{
  "model": "self-supervised audio encoder (BEST-RQ)",
  "dataset": "short read English sentences (LibriTTS-R)",
  "train_examples": 26041,
  "n_mels": 80,
  "hop_length": 160,
  "input": "log_mel",
  "win_length": 400,
  "codebook_size": 1024,
  "mask_prob": 0.05,
  "arch": "ecapa_tdnn",
  "norm": "batchnorm",
  "activation": "gelu",
  "depths": [12],
  "kernel_size": 5,
  "stem": "single",
  "widths": [256],
  "init": "torch_default",
  "optimizer": "adamw",
  "lr": 0.002,
  "beta1": 0.9,
  "beta2": 0.98,
  "eps": 1e-08,
  "grad_clip": 5.0,
  "steps": 6200,
  "batch_size": 384,
  "epochs": 91.4,
  "lr_schedule": "cosine",
  "final_lr_fraction": 0.1,
  "warmup_steps": 1240,
  "weight_decay": 0.1
}
Rows from block 5 of a small self-supervised audio encoder (BEST-RQ), named by matrix and row number. Each number is 500 + 25 x the weight over its row's rms, rounded and kept within 0 to 999. All counts start at 0. Numbers have three digits each.
Before each channel's rows are labels from the 100 clips, of 14848, where the channel reaches its highest value: "top examples" is what is common among them. Only what is clearly more common there than usual is listed. The data: short read English sentences (LibriTTS-R). In brackets: how many of the 100.
# c30: last pointwise conv (model.blocks.5.c3.0.weight, 256x256x1), inputs 128-255

top examples: voice: male (87)
c30.49:516496475452503497498545514452495489523500509484507489503503526504487502486511475480472440531457464542523514528522479487526530496466515464507472502500479485502525492499488495492534495491471469476527518496495507499515512479510515518524488495501488498492485472501492507478464484497456488490486500509473504472481491498490532511516488509459481481484500516513486521472498532505476491538532

top examples: voice: female (84)
c30.185:503559548485473519512537513524428543469533446508497479501505501498492479524472503492489521463494477499545516503499479451505538485481490513520516505495494486466502496516522512474536495469491471515558476525486489525494457491489512445478446507519483462501528528518532517513516518496529514491499523489497492498466500457548451521525517477534491527499490481530494439535502493450525507485491

top examples: voice: female (94)
c30.149:470501498494462499491500472493508516529509514507520515488495511507500496471466480475496470502502481458489494532520462528494523504507505534523505455497514492469543466521459442514517455508488531519476530483491460517470495519451479472508492512504483472491506495478465527488503540490489515488510480503576513474542512547519475504513496478467466552468531496489513481473476458491523487513478

top examples: voice: female (85)
c30.165:505518493518525521514498488493505528461505531486548513521492551506513515468459575499514487501500496526496485526483484490518464518547484536524516459498493511532549466543546506520542496473466515523495524499502490536508494533502495498510521510486550544532506501492524576470535510490445540516471502486518490559483545497508492507497556537528505501479520508526516536524515479521515524503523

top examples: the word "you" (33)
c30.17:504480472482461496490464468455479501513485513500512529473506488556521487495510502513504486526495474531479496522506523499499457491515448510486466483478470528501526535487501501512494526478563501492502509515473441504488508474537507538467502487505515490537517499506507514508539513507503449471503478487486479501480522525495509519542505519482526515486487518505451505554464498463513524535475

top examples: voice: female (90)
c30.57:433495523514509512472505440459507511507492502480511493565482533477523526498497495508492470523538483471496486511511497511492504482466501477482491459443457481508542492496455499530493465486501521528468497500531504507518488488487503464531523451493454479516492449529474504477537524520495528482528489507502548473506506497541494448517468489452541512463475513509501510493468475530474519500470

top examples: voice: male (82)
c30.30:482507490513471489501481492484487490456493483522523502476501516511486477481464504448488514485512527535487517510484494468545522484487444460533460537515486520481509479538484548514505496582516493500489522515501518527552509478526518498511476521467524526478462530522481471465500451519533532528560569537530483520520516478510474507484463500499528500512499510497457517511518511516498510519484

top examples: the word "no" (36)
c30.218:495515493499508503510499524487516457532491521478497506515540513516475528499487514502528518496528502459527479486465442515522493505520474497493506474472528497493521489505505494469501471481537474501529511523503467528497482491464518512492519482501447502514518502528478522475492491487509540501534507503535503460508504480490501477504519477542469452497537535472488471515480489546532486521518

top examples: the word "you" (33)
c30.154:504494465538565494511514452494486513505474497510530514481493515458483497542503511498483471497543507506470513509490460446508490489508483488482511487480476482460501487532498537482501485483553456472481522531433509481480489453477461519496467486500509504513471454470486525497479470486490434539496522450494494496436493537431514503464462532513515510543512476514495472509518471532521459533488