python train.py --model="self-supervised audio encoder (BEST-RQ)" --dataset="short read English sentences (LibriTTS-R)" --n_mels=80 --input="log_mel" --codebook_size=1024 --depths=[12] --kernel_size=5 --widths=[256] --init="torch_default" --lr=0.002 --beta1=0.9 --beta2=0.98 --lr_schedule="cosine" --final_lr_fraction=0.1 --weight_decay=0.1
Rows from block 3 of a small self-supervised audio encoder (BEST-RQ), named by matrix and row number. Each number is 500 + 50 x the weight over its row's rms, rounded and kept within 0 to 999. All counts start at 0. Numbers have three digits each.
After each channel's rows are labels from the 100 clips, of 14848, where the channel reaches its highest value: "top examples" is what is common among them. Only what is clearly more common there than usual is listed. The data: short read English sentences (LibriTTS-R).
# c30: last pointwise conv (model.blocks.3.c3.0.weight, 256x256x1), inputs 0-127

c30.161:598588499438540534504430578486482526450498488495560564566536411554434458535444580439534491472384591551507444411525447433448546546430496513509542483527494539526504468553548486497480516568502391524509458467532516522468505497554548522591450450573521449521558530497568502443572540507513533513455514522533539456545479454501568481466582513526515513604439434433428524427532492517450496465488
top examples: the word "he"

c30.110:542505494436427508587632468471513508543509522488537400522551423511522521465464472579458466460482511473510448556435485470579487424418462436585504538510502548516413444454378518496472456410549493438451441484428465546458582487509452452549487520451533422543552495474501534456454556577589456556589413448498469512459505450510529514433511518470517465433566521470491502537423511587595467553473
top examples: voice: female

c30.162:526540520535503494497469541560626451429448441485547424492517519518483451384561564469512509499403533528460494517575512569476477509412467612494516566487380487544478568442504484526443516396598463498469431410448523428547407477523541633452497441566533510554418439499452441441517551415532565502421409492449596516517518452430486514518559557426521512428477555482462372421492474497474535473537
top examples: voice: female

c30.38:469464488572494538510385569453562514518473463451599531484459456429491559510426537456436428372466408510410483449534524506613577568411555500503493513542420478539503434534561496534476419460426522496471509380558573447426490495486512564457506497507499488520405471582423548458559518485575652461445474509475533492459439423483423547508467568419545521549504520505536473443460525545493465521552
top examples: the word "and"

c30.134:479474547519544537450421368488429500504492485468404437500538520534516545563510489441567577478507499528535540474482483473430438443550538495473534543487528477502455534521499520487435448567475454422479467545509527567467502544562445491434549399560526529496520580484497436467436510499555475428470464543569455556471530513480449463583470442498446552445465447523493468495522474557376465518464
top examples: the word "said"

c30.72:459503571539511519533526547548545572528453490572430515545634515528508449511292449364522558517550536480469437484483512430541532511482541387499561492561454553427549515451503468488515493527481516521504452431507586467554471557501495585463538494482531545473528545457483532478564560490514438520489486565478508544505522483385590522493449447428502363452552547498514501518488521516530472481462
top examples: the word "yes"

c30.184:525431446602503437470468455538463458420429456569508473528512543530372467587486455480546505543498514514474501446444463494559494519621539477493521400563456523518488512473550455566540442532459504576543488579523483525500561477536537532523490570566440515465545526579546420532482529503520526553474476558458398467512504524517495449521426430509463495526566409469589547395530401490512467525494
top examples: voice: male

c30.11:521500416472527446476528542398519416440534382527446528470531519549452438453559417504504487534492493572476511488478379461488460470562561512463532525557541536475508476497506385416587500551433484515533437541505562548494426519545517388514524541497433527399523549588528566525448471563560441526598456527484539536592458516535534446489506611491397452486524392425487455463490455435560470540533
top examples: voice: female

c30.193:485472418508498578525533465469478514499489564561570472539499500543553585518519492435479529486561445440454585462452509504457619484443513403450469537466468486507453492496529503436483561500429546534460425521576573453549481501524536479502497494528523472466555546453494534526499492497522454554457448629442483490496577421507460467517417486586455466454552483488592449423539535528517456532500
top examples: voice: male

c30.101:477449604469508473497539493543483484480476454519524607447437563523553475490499512508512483583533511592573443534488422526449527520501465499507552481503407514523526397484499390508518399458416505555551504439475501392486521531591476425546487411475504479492451537483527548490479482474499469508466440476447507548428594519553462432437540450460536502484495441464439509518526343530431460525481
top examples: voice: female

c30.252:428598488582457527465585411576522538510416535528492476432467535459461463490462407454464506514559442540484489523520531490513494514324505432472414530509416355337493398474504526394508348436506546430468521447493634410366492527446511495511486482559469487541555461419449511509534438560535449532492501538545518450541500474464537540554488589455504486472443518490491528616522492496550530524512
top examples: voice: female

c30.44:510373485599453459548528440462490367539460460572507529436409497495471574519407441490413502442596458512476474527507486491469425526459514469413472512569407435496378554364565429467452458406490471480559483612541514569447465511508497477498522457483517480475494610517471431545538511426507457476403552501518559482450489504516490586535418532445499545507462452447469502482522449473490503511540
top examples: the word "and"

c30.95:489377518434560566512511551461457394447438491562519478549497515445480497538423547483428484385499520405562476490499474330487512559446567449526601403459469475558465445445584511486496504468602408471533510495449513449533490536468556475510411510541497479539559460613566526511477483448482514510429555551486396423540439458451461460511520461492516417525478461457443506484550441448549532514559
top examples: the word "he"

c30.55:521568503534496487511466427506413546447542493569564470561445596488416526531511511461458519644546507539461416492528508450574535558501539445491480488561462513409435488401585545453450447508471389532555356449469542560444433576486503595473462473529404548540594478476424512546529462538471537605495457487501523420577486464518486460532502503507477454501471486425412482632508483515603542513460
top examples: voice: female

c30.223:418541410574458462471529359548493510535452482498463523490473497447562490492537482703532485484471500463436558594500490569518525584500518481526439466484527484461462498538516503471560435542537501525450490558508499513520582506503467549465470537561489495515601464526509438449368519594488386489440497514467464576436474517451405474525526598488611465530536576536503475521462453460534465525492
top examples: voice: male

c30.121:615478395432406510543510575499507411538420490438633495513538405525508543485476493586449493423490480540453524471499501542604568537475558491582471405482450611495510458540524497496466493414540574525505468443519469493491477484477450555448459613541455488491494492428459493513522624431462507494486508534540476459570591440520426532529495563477436532431538454536488579547485488463528513559457
top examples: the word "and"

c30.96:464512522463496440538460597567562479535547494613477504392529471559471534405510534427469464517481468505524514454524523505512535436503383428506461450560420452525457471586410488521535506378395457487469470540472446467546542425500519455479535444444475508585518447601401464428511547530529471547498383518529500429494524575511509547501482473509453455503528437445499485551359518496517485517528
top examples: voice: female

c30.138:543484465501507395427525553515491553465418533391554477454569416524491487481505528571471467455430480499464445464448507469555444513443496479576584495448456516555419525465547549434538451548415581456488526514480412584532543425525525536570530473570513533531509538486527535525498496582454451483558524400569520407505456581541542371437587498504503444529532587512528568525553503468438427487488
top examples: voice: male

c30.120:517536597439501595509583577423554473474537523490512432498403430453465488478475557508519471543403585471469474448553550503549400523499454433538511536552430439492523564500491530570488513594429386524480468494463439525588484459517457484476540558483465495575526465475548402394438477446518463498413469502591423423562447596481536428503500475495454434478423484523511544519442519509491521449533
top examples: voice: female

c30.200:515564467497488445449489472438355478405447541490491478430368572502449456495610474405494481491508555443487527447436519567512509469473497470449408437424624463480526495536477440503449541592404494636514511491487533522380523463473539546514529422486505450457498533449438464499486577373519501482502550468442464480532471538506483543541478531515410543516481551479475451484514500499513529479425
top examples: voice: female

c30.204:411452517593466391477536531555457476484507525532494473384327611382527604496486475557510535485539501543569526560484484542650487504598387506502554525587417548482515423472451556547507484472554463588558549504410476510511510429482502545485535624453496545475352509592418416412552445503520532504402538496455420567488546567514448505418473560470522494641544494509514588550489475559490464607520
top examples: voice: male

c30.76:465549443440441453516517542429479544515592465454467390471524543478486435513625545486502514406496513387462474375366462447417501501502480453494447481466564488539458534498449455447510612477387456513439516454447515468593541453472424550533469447488539439543478466470582487502541530542524502520419439523527398579521507471552510502474502484565482537456513523577473597560509494532547523518412
top examples: voice: female

c30.173:488518500504482543435514573443398520477469576469573560524529468508531564500500531484562554394460393475494476427461508428431513485506498505503518492490514514520527536578538514476467462412545501496456446468505505426483486485577500512523588466384485420444423553507534555498415517561540537541522430485460504415621488558476503506440501448481439547428511577464440399507523549475555475521473
top examples: the word "said"