Weights of a small self-supervised audio encoder (BEST-RQ): adamw at rate 0.002.
Rows from block 9 of a small self-supervised audio encoder (BEST-RQ), named by matrix and row number. Each number is 500 + 25 x the weight over its row's rms, rounded and kept within 0 to 999. All counts start at 0. Numbers have three digits each. After the name is the row's rms in percent of the matrix's.
After each channel's rows are labels from the 100 clips, of 14848, where the channel reaches its highest value: "loudest" is the band of the loudest frequency at the time of the peak; "responds to" is what is common among them. Only what is clearly more common there than usual is listed. The data: short read English sentences (LibriTTS-R). In brackets: how many of the 100, against the usual share in percent.
# c30: last pointwise conv (model.blocks.9.c3.0.weight, 256x256x1), inputs 0-255

c30.93 100:512485500489506537497500487469492434510509509463546477522503518483492460476483513526530530503515487486474487513498504517492475518504471525473498503503517510517532478507494438491532521513504499523481511513519507484516494479481474488521473511519482508474495459470502493478438453489513497472540485477515532554496511526539480494510469468544532469497481500508485527490475447514521505511516529563468491484444511539473532452531532460523509518484516547532477506505454522489492508450510517446451517516484493473509489499493495529511479464499521451546510461517487508543498483530444518521479491538546455544480494443507483484504513506505477536480472503523506481474461480506493493441506511461518489489521447511473524503487514498492495478501515503524476505490464515517506505553522491
loudest: 250 to 500 Hz (44 vs 10.3)
responds to: voice: male (75 vs 46.7); the word "he" (39 vs 10.9)

c30.135 101:496497458545500501527494490498491498504519461511522490430500518517481494470478517474542502465515474515513501496526491485503509482489459476502452477469522511541487489528501445520528518525476494536481512490528533506467467499489500435482520502526502535485568533495519543467505513501503489496545543532513548487512517514451476513530505513486498506489517571491481511531492498502530529492480490519521494489482481510507468474558517474461480474538518537494492505488488493507528485511518555490464517497494552475459542483489494463503532494511500470475495510541503519491554487510461491535501436512486525556515526516523493507486487522456509496462509465515510487483507512513463528526474515503497470475492472552476449501517503484508492501492493526537517448514508509479498523548528491
loudest: 250 to 500 Hz (61 vs 10.3); 500 to 1000 Hz (29 vs 6.2)
responds to: voice: female (100 vs 53.3)

c30.116 097:502488504520472497481518532513491531510513492506512462482481499512464508496494495471479483478530453512505520518497519552536550475525535518492529521524457501489515481506507486466535511491524470497509525469432514512495523528509469495513506436516537508504483517471484486496526484533507449496529517454470507446515516460508520500492503514482492523444503490463513541521520486506517521559506504501505487528530543520558534486514470516478501492509471522523508494490500524486495469508457530500518498513494505485520478516518521497514482491446459451502502489459486446496507474503509525489451484454530544452492525527492520503457490491483524541475487550509488469445497470505507473490522483540514453507491443510481522484483493544482479461514511488488461480525453520472479533476496527
loudest: 500 to 1000 Hz (36 vs 6.2)
responds to: voice: female (94 vs 53.3)

c30.247 096:492514519484429536457464447497499475474482489466486512513464534508505486464497488525485502588502497525498522482526513554518476512518527484505510477481531504460506465496505454527523539514491499521519534523457485510438515504503455512498477486520480517488522510515502448497521453496503480526457487491487497488484471483453507496513501529514485502476472537479484530520494479550500499511524559471512524481521508483499517513500508517529495499492483497478481492473502529468478483509502518556536489522485489475478508466479483524536496547518502464459491500476469498515492539474531478506507514498459504499544478504510501464478497456463469531447539506517496515522523518497510511454485523532495521497547489488489488518518483536515515487458506530492450525517530528468511550498446500
loudest: 500 to 1000 Hz (35 vs 6.2)
responds to: voice: male (76 vs 46.7)

c30.117 092:504565501480438495513496503516562504525488455519515479498478442504469501515526464544466506505504449478491529479502517523500492473500569525465500477440508490511503474498502465474473504502521503479494503490511494497468508495448495506498540489500509512479536525515482496444527481528490527532542514473507494474533497508495470526495524502492477457460513529505517478520549498491512505481527483538486530532486514500515522507511512481479508512486505484508549528513474503479487501508507559473478504467459488467502522491535487545487498503488520491444473510464490458460499515489486515514494487493513555496471479515494485502478495513507512493436477477530499491491463468502483483487480537515493478466495463541469463471496484506538465526459487508528515446483528541510446532522537476
loudest: 500 to 1000 Hz (52 vs 6.2); 250 to 500 Hz (29 vs 10.3)
responds to: voice: female (95 vs 53.3)

c30.77 099:504524490490510518497460521515538475504483483514477508511462465492500469485515495534482457505505480446502461496528467493517495460531505531524495486477485502466491518502521514505446525501539499473532495509520469483455512479465497480502529494488512493470519503490453521491500470495503461527539530453509447519506520508491517540511489530505500524510511496479538486466524489517521489483566523507462531524481529477503474499509476497500500495501457522494503498508475477492527491484482535510483492478511488455473509458524505505511503497477529488465455538477439429460518520466512503481472463506471561513480510528511513459506504521471513481478504466483482535463486455485430489521494540504479474537491482508461473469479495528511421530471465474503511444504501522494506518492525489
loudest: 1000 to 2000 Hz (33 vs 1.7); 500 to 1000 Hz (31 vs 6.2)
responds to: voice: female (84 vs 53.3)

c30.231 098:508481463468472457503452484504478517511474496511518499520516509529489479525471488488428487480533507489526488457484525493521501465521542484550519477523489444473516477517541501521533487532517515483497449489505532503525513460487547499506511451499476479490522455525474467454542500503508498449499433513498492509496513465513502502439504559434499517489489494502513469509492502488495516505485459475492523473492531487528503483485508518502509497493493460489486558464507506484499493519535508513484507506460477505488500508565518475547505488502485495501445480494505479469513518471547504459519487513480508530503494455496492507525465471521503476514453472490471468502471548454486481517474492510494501489541482526514544498461564480505495483503504532484478494484483487489492537498470494
loudest: 500 to 1000 Hz (37 vs 6.2); 250 to 500 Hz (33 vs 10.3)
responds to: voice: male (87 vs 46.7)

c30.203 099:496490493476507543529490545475489524480510511507493460469533495483454504459499494504461515497504460500494474525496483497519506438510481517494478467473509500504530517464529451529503508537517485467510435497502478481497488494517437481513475506520495503482500478496520506432514495524504551495521476515530443505460463507501515458523485488471474486506501481547532414527543524444507520493527519494476492530484475475536481528446466484487512507499468502492485517463494532500516481511505472510575531490518497520502542516525529484521483486479523501470460505489516512520483513500515489533508487522529511502501502474535515518442515530540513502465488464495462476510515511466524506484483515471485503492479499500489486500474475526520497502499466525424481497539505501489542483512532477
loudest: 500 to 1000 Hz (36 vs 6.2)
responds to: voice: male (97 vs 46.7)

c30.91 096:532493480530496504480480447531467481479516514530539513496544504509478489488421537502515502506516503475539470520521504468488556540503520453500502490510527519533483491481547425539490474506510517536522486474474467505504502466457508469527530486497452503485524515503502514497472490519522486466520490500522497535509526492542504506457488480484502503509506525468485493471489486503491516493476479507503477501473524513500481462466519524549517510550497526520528486521492526521534471471508507475454482508462533478507493505493510500498551486490499499495549498482511511510504515501545453496509467455529494532476462511526500469533519513485468454501494526502540523492484541479497497464464475494534535540539488497484466513467494501496505480485570489527511495509442501425489494484482505
loudest: 250 to 500 Hz (36 vs 10.3)
responds to: the word "said" (55 vs 6.6); the word "she" (33 vs 5.5); the word "he" (33 vs 10.9)

c30.27 104:486460560524526514447455511518438429486494499517487513519559517521498506555458493481483508566506500476529505512495475539509505485499500478464448514470492512506520483503463485532514519499522530502516485489445523546534509545501432518521498529518473493520448503482527498516498499511540567520498508481439522522509472497486521511519466524528532480494491466544494500528519496524496513516499501468514507451511486526501491542514500505539492488476543511478483494522530484510499497512513532520482505512509519516525504499477489509532507510431535496482496517518497475560465521535503451489478540503487532507534486499476495476484502486521495519516517494520476525534522539537519475511542484487502499509502491483508521490502528501471497469540492527466492530505474488511523515467514509
loudest: 4000 to 8000 Hz (65 vs 4.1)
responds to: the word "said" (87 vs 6.6); the word "he" (40 vs 10.9); the word "she" (25 vs 5.5)

c30.82 099:514514513476506503507504482502513527505468501501515545501463460485491445481473486504530489489513525468460480511486514498516456524489508470491493489508504477494501511525498530467501482532508512499455475483516548486483502447479469511493483493484490532509453527466462544506470484470487462477490459506511527527471477493485533479534523488496509491499506477474457497479475442478529531474483508518489463525498502521524514487506513484503476486501488510474459494477493517489509460501502504494478512497444475490526497478442526478552544491522447468454555498505482474444539529509470533543523465499489512514503542449538507518495549545505514524515489476507459506474501526510510512457466516525510550483467511507487518486493456483473540452473461497449479489510505529504461535475521505
loudest: 250 to 500 Hz (30 vs 10.3)
responds to: voice: female (83 vs 53.3)

c30.151 101:504509528464478522517465514465456505509515497479509465476458508520474466491511496495474554532526461488550475485482533522530508501541480508534494482515473455485489503461553470508490501487479506485524504502535511494467440533509499546542474514483474508468506471500553493499487490503532491543485468451460484528436471490524474484554531486488517504514480480531507501490432503503494496472521503487514525534485489507493513506510476470473470515475505462522492450509468503484471537504513529425500522472522503506518505540492501505503507475479486511474524542496466501525472546569491521498477531511491522493493489505490480477477483487477529504475489470498492446515492507522491477459450465520489541465510523490504503521469499503510526505509475496442505494487477495529527495465489482
loudest: 500 to 1000 Hz (30 vs 6.2)
responds to: voice: male (72 vs 46.7); the word "said" (52 vs 6.6); the word "he" (30 vs 10.9)

c30.115 094:534469512534492489459536473479496507508465460489527458505481524509488514469501519479547486483519488461517481531500487524515502518505534512532510524444493500523508526497516521521522454501493513517499525471484463535525519514470495508511556461498538489526489493525483526516510507505497494500460479498459526511521476508494493541482495551466529486447495521481484473512441487448454518506511469500502465505484538476467484511513527502506434515514493502499539477543450516505485462463468484521524521482485528526540519541504498475480534540465478470493498488525499481495452500521558476484546513461522488497515503486481477464486483491503477514505481492510477521497475517485460438500524487531505518533520530456510489482468530506474519530482537502502459513475529508483504495457486443
loudest: 4000 to 8000 Hz (36 vs 4.1)
responds to: voice: female (93 vs 53.3)

c30.47 098:525490512480486473516557487475475502537501533479501500523514508507495487482467506469500486489509496483514470489505528523485536521495518442499512524489475510484527530448497454486509480502484498508537445474514506496507444541510507542505491499519499463534545518516509454547492536518534491499525496508471512506539423514522492516526500491483506470461491511503487551525523541497519550503521495539531452529527470513521474488448477489505489489506493499512518504543504510498464489496512523515457477495531552483502539520535513483545467515488518519477510544479449491507477479517503549518488506462530487481464509484512470491480498492515520529492482506494499486540525485519459529496455457544509551450470498486483524456503473515458508493486512454493506490529488488497483502481553530
loudest: 4000 to 8000 Hz (51 vs 4.1)
responds to: the word "said" (53 vs 6.6); the word "he" (36 vs 10.9)

c30.126 099:516462537462510531516504489426482480512490480486547486485491484518518522508482501452517493490536518467477499497534532481531514465500481510473479525480524466491515530502521546502496515519462522522517563503499530488461491474498488522493493501484518512533489505516495557459476517527503473540524496508505496499450486506450505503543472484506464480464507504541511465476488518535528478499492476513490488503489509502498508450471506477515494483476517463541489479489484565467470494530549480505489507494468545549485500476449478518509494500533457500507493501491536528512477472495504480509497521533518518476522470464498535522494530487458522487503484484476514494496506485522539485521449487475502477511427539519525471463479498491472587476484525485519474514487492528519481543505505523
loudest: 500 to 1000 Hz (27 vs 6.2)
responds to: voice: female (98 vs 53.3); the word "said" (40 vs 6.6); the word "she" (26 vs 5.5)

c30.242 097:456508483490493514474510514478496489520462493482481528464510503488520522469473484527449484495516489509511475508453498510504547487491490479519478484502446454482524506506514503522461506516509458495512483508492517514497463509467437531524463519515481486512514482478489476544491505507558486459481483469480528524545487492532554505536475479500518501526503483534478463518496510454470505486519507459480503497414517504515467461494492458531494457458496538489509454546487509499469495508493489508501492523485441517473433520532469504507471451494512465511539518506477502507502558486494503504483532542483507453508528479457482515470514529547500536526496494534467534509508510457475513485478485497497495520497507465492497539519531499474523514488484523469508501535503484509483474505543489
loudest: 4000 to 8000 Hz (87 vs 4.1)
responds to: the word "said" (81 vs 6.6); the word "he" (58 vs 10.9); the word "she" (29 vs 5.5)

c30.192 100:535509535467499500511480510502538456476495525500502515502496519531493530483445478494541481501524484494489532496507495501509494470492505520504495501513466481493515472442497448460460507488508524513512501456481487513474485497493491501504495539488524475532504522528520506474482505506485485545495484553481487501508491494486518485487537498503503444459489467562543486500502502491476526500496502528503472530439479534510478490463452449466464494480494499477479481469472562520454505516508530493488504489481513515565552462518477536534485466510476563490510483525512529531484453486507457543525500528483505472486465468520468550503500494547497510499481460503488499509487472474532518531493508529553462469478516508477509516483490520533503467485498503507526544523541548504514496517514474
loudest: 500 to 1000 Hz (40 vs 6.2); 250 to 500 Hz (26 vs 10.3)
responds to: voice: female (82 vs 53.3)

c30.2 100:475497503505543547497430496483492522482516479486539499492490538507499484450495521527540466494523515489458510525505451505523456492511471521469492490501514476538497535479460493506442483508543511496535493494542489546488508542478495462504428490487500497454529467500497510522482481448503508497541488503530479505531494540479501504501505521512470511498516497485522531523488463516529466476533523501486471487487471514510505483509477513532510485479510501491445519498506550482477487502465524492466468472496486479496486461475469480477480499511512434485511501528488471497527469496486517519487470502498504522505485436521500515467504514497499527482491503468512447486441503537466493452501478495466521465520500550514492480513483494486547454492475468485447489450465499508518506547518490
loudest: 250 to 500 Hz (44 vs 10.3)
responds to: voice: male (86 vs 46.7)

c30.8 100:526510471469518460492473510478522505506469513452476502457452500525496471531448478480489512475517507523516530501505530475510498513514495488514490534469515463508506488512510486488500510515495473508503507510495516518504471468427543523493536507514518497522490543506456496492544483455506458491492495525499479537524480484524488508456498457476447476481460512459491525513467483527503483489483503536489490497522485495515483479459524476522491471511496564522493486491495525463502530515440533487425462498501472509498440453482520522476511495482479509529552517526490477502517550522517526500478493496550503531496465492519525493463504556507486512490488500519486523539505503507487472500498459522474482451516463484497496474509494551524477493475523485496512528496482531475449450498530546
loudest: 250 to 500 Hz (49 vs 10.3)
responds to: voice: female (99 vs 53.3)

c30.182 096:495478479537486512529481475501490531482479527534533514487520439501480487481507549480508509496524506483492500491527508469515469485509518493517540480530469484509501497473526524499521527502508514540503477508509500475496475518460527500509487532515505471550537491527506468516493493489562465506510451461450504540516486470513508475482509507470473501501490522535495522462495523494451471494509488523532480451456447531509514541489500460524502493491505465520506513467480498501465548485553535506496523508469496486487460530473485491498499496479513454523520516466474444482457545482477478502484478534559460493519504469437503463465503502514470533513454479504482493477482504499545502440475500548502479492472489472518502516496536514478550482559487491486498522507472479485499493472498491
loudest: 4000 to 8000 Hz (80 vs 4.1)
responds to: the word "said" (81 vs 6.6); the word "he" (54 vs 10.9); the word "she" (32 vs 5.5)

c30.53 103:503499480507462515517495502481460525496512553513511465470424470508452462474478506500514493525525514503504503515506514493500460465526480498471485527477470489537495489495496519505480508512452520474480530501460512491498485534498512496510429504480514464479493476485485485540473490501479478482510444485487497504511490492461485501509514516501560517526505473478505503474494483499504503464523492448466478514479475534465472466497495533479480500491468509515489484511496517449466477463488477521487480494509477506531518502468456464507511467513518472504477497492469481512519535512473467518463515503468512416529441516454480501491485503501551471467477488530449472500514518514498481457457472531411512484496470482490517508499501517495471513476512519461500461480470502537471527475495482
loudest: 4000 to 8000 Hz (94 vs 4.1)
responds to: voice: male (76 vs 46.7)

c30.176 102:492504521471501507464501469512522462529504507509481476480507468475509499514482494505518524531516496482480514502488479525493475481497507488520490496490482514509515479468485513531505507508504513513497504483467505536526473500487441524510478472545393468490528513483519465540516510501542508475520485463470467523537516462499511517482472521456503529515502523540507498479487508540472532488470530496478473513482480473486484485496464515519542457495510503541506517507486511521521512486504535494526521515532484504518514501488488504528524440525560459493480475493482493511512505488527475469480528500471530489546502479475525509465488510461526490495535527540471474535486465455523440509492498553468509470467444492528535530484541526478506442523463500510509488486457466480523458540540510
loudest: 4000 to 8000 Hz (82 vs 4.1)
responds to: the word "said" (95 vs 6.6); the word "he" (37 vs 10.9)

c30.57 099:473496461528479463475484506497509503496478495489481434431508481510465475477452505469504505475552524486486521514479517521522490460515508504513503507516476448511515467486531484511476512530506522475484489502492508498478482468452478484490472478515505544477496460508506519464532529494465546511500498519473506500519513519486524445512523570501505543511504496507520464513508499496496510450543511453469519488492495523509477522496479499479435521469544500467475553498498499500509475544507506501466507512494477512471519473468479507492515448540464544484477512516503491512518473511522506501514522514477518505461479485549519527464503513518529504490485446475501443506469492539514492469503521461456545503459534515494506467521482513503492461502500474458446475501451519495526518493496479
loudest: 500 to 1000 Hz (34 vs 6.2)
responds to: voice: male (95 vs 46.7)

c30.215 092:566473524502486457476507499522485493490520493515479494493496506502527518499482493488505454503490511497507482484521483520489541503525474492505480518487489507500523512490480487530471531505483524531498510476520528536527459552538545515480480530467481498495470462505479431536510494518563452494508488464499519497517437483543492491505472483477491531525466481516489530541473474519508453481465496465546508482516517537499494515479528522496485503494497509445471520520498495448491512498516513541468489500455516485516455492498433509510487552492547472491562504465462482508481547509495513507493512480497522510539509474431504492480527495500470523441462495509468537546499526471487508474492519518503502493508492466513526498502520548468474521500496490490527505535508461471537489500508494
loudest: 4000 to 8000 Hz (57 vs 4.1)
responds to: the word "said" (71 vs 6.6); the word "she" (52 vs 5.5); the word "he" (39 vs 10.9)

c30.21 102:526466477495501508457487457517479493513510496523546474495517488496494493488503466508536493502520479556528510519486518497502560493525514511510494482521492498523509452513509483557480495498501481452489513511478479539482536529506519461539506468526513520486494478482486492512480535528519479530505462488502509472526523465473548524509525524464495495511511512511510466483490492497491493528528492499479532512518502456498507483492516513501484510481535521549510485457492516542506470524484488524427508525513508487479510487497488483476529464489473533482468455457502477529457550502544534495484423443488536472487516479475487467560451481509509443502485514467487492496523518505514471484506511512488483487511501497532473548476500522468465473488545522499458470476461468479498488521477445
loudest: 4000 to 8000 Hz (26 vs 4.1)
responds to: voice: male (82 vs 46.7); the word "was" (40 vs 9.5)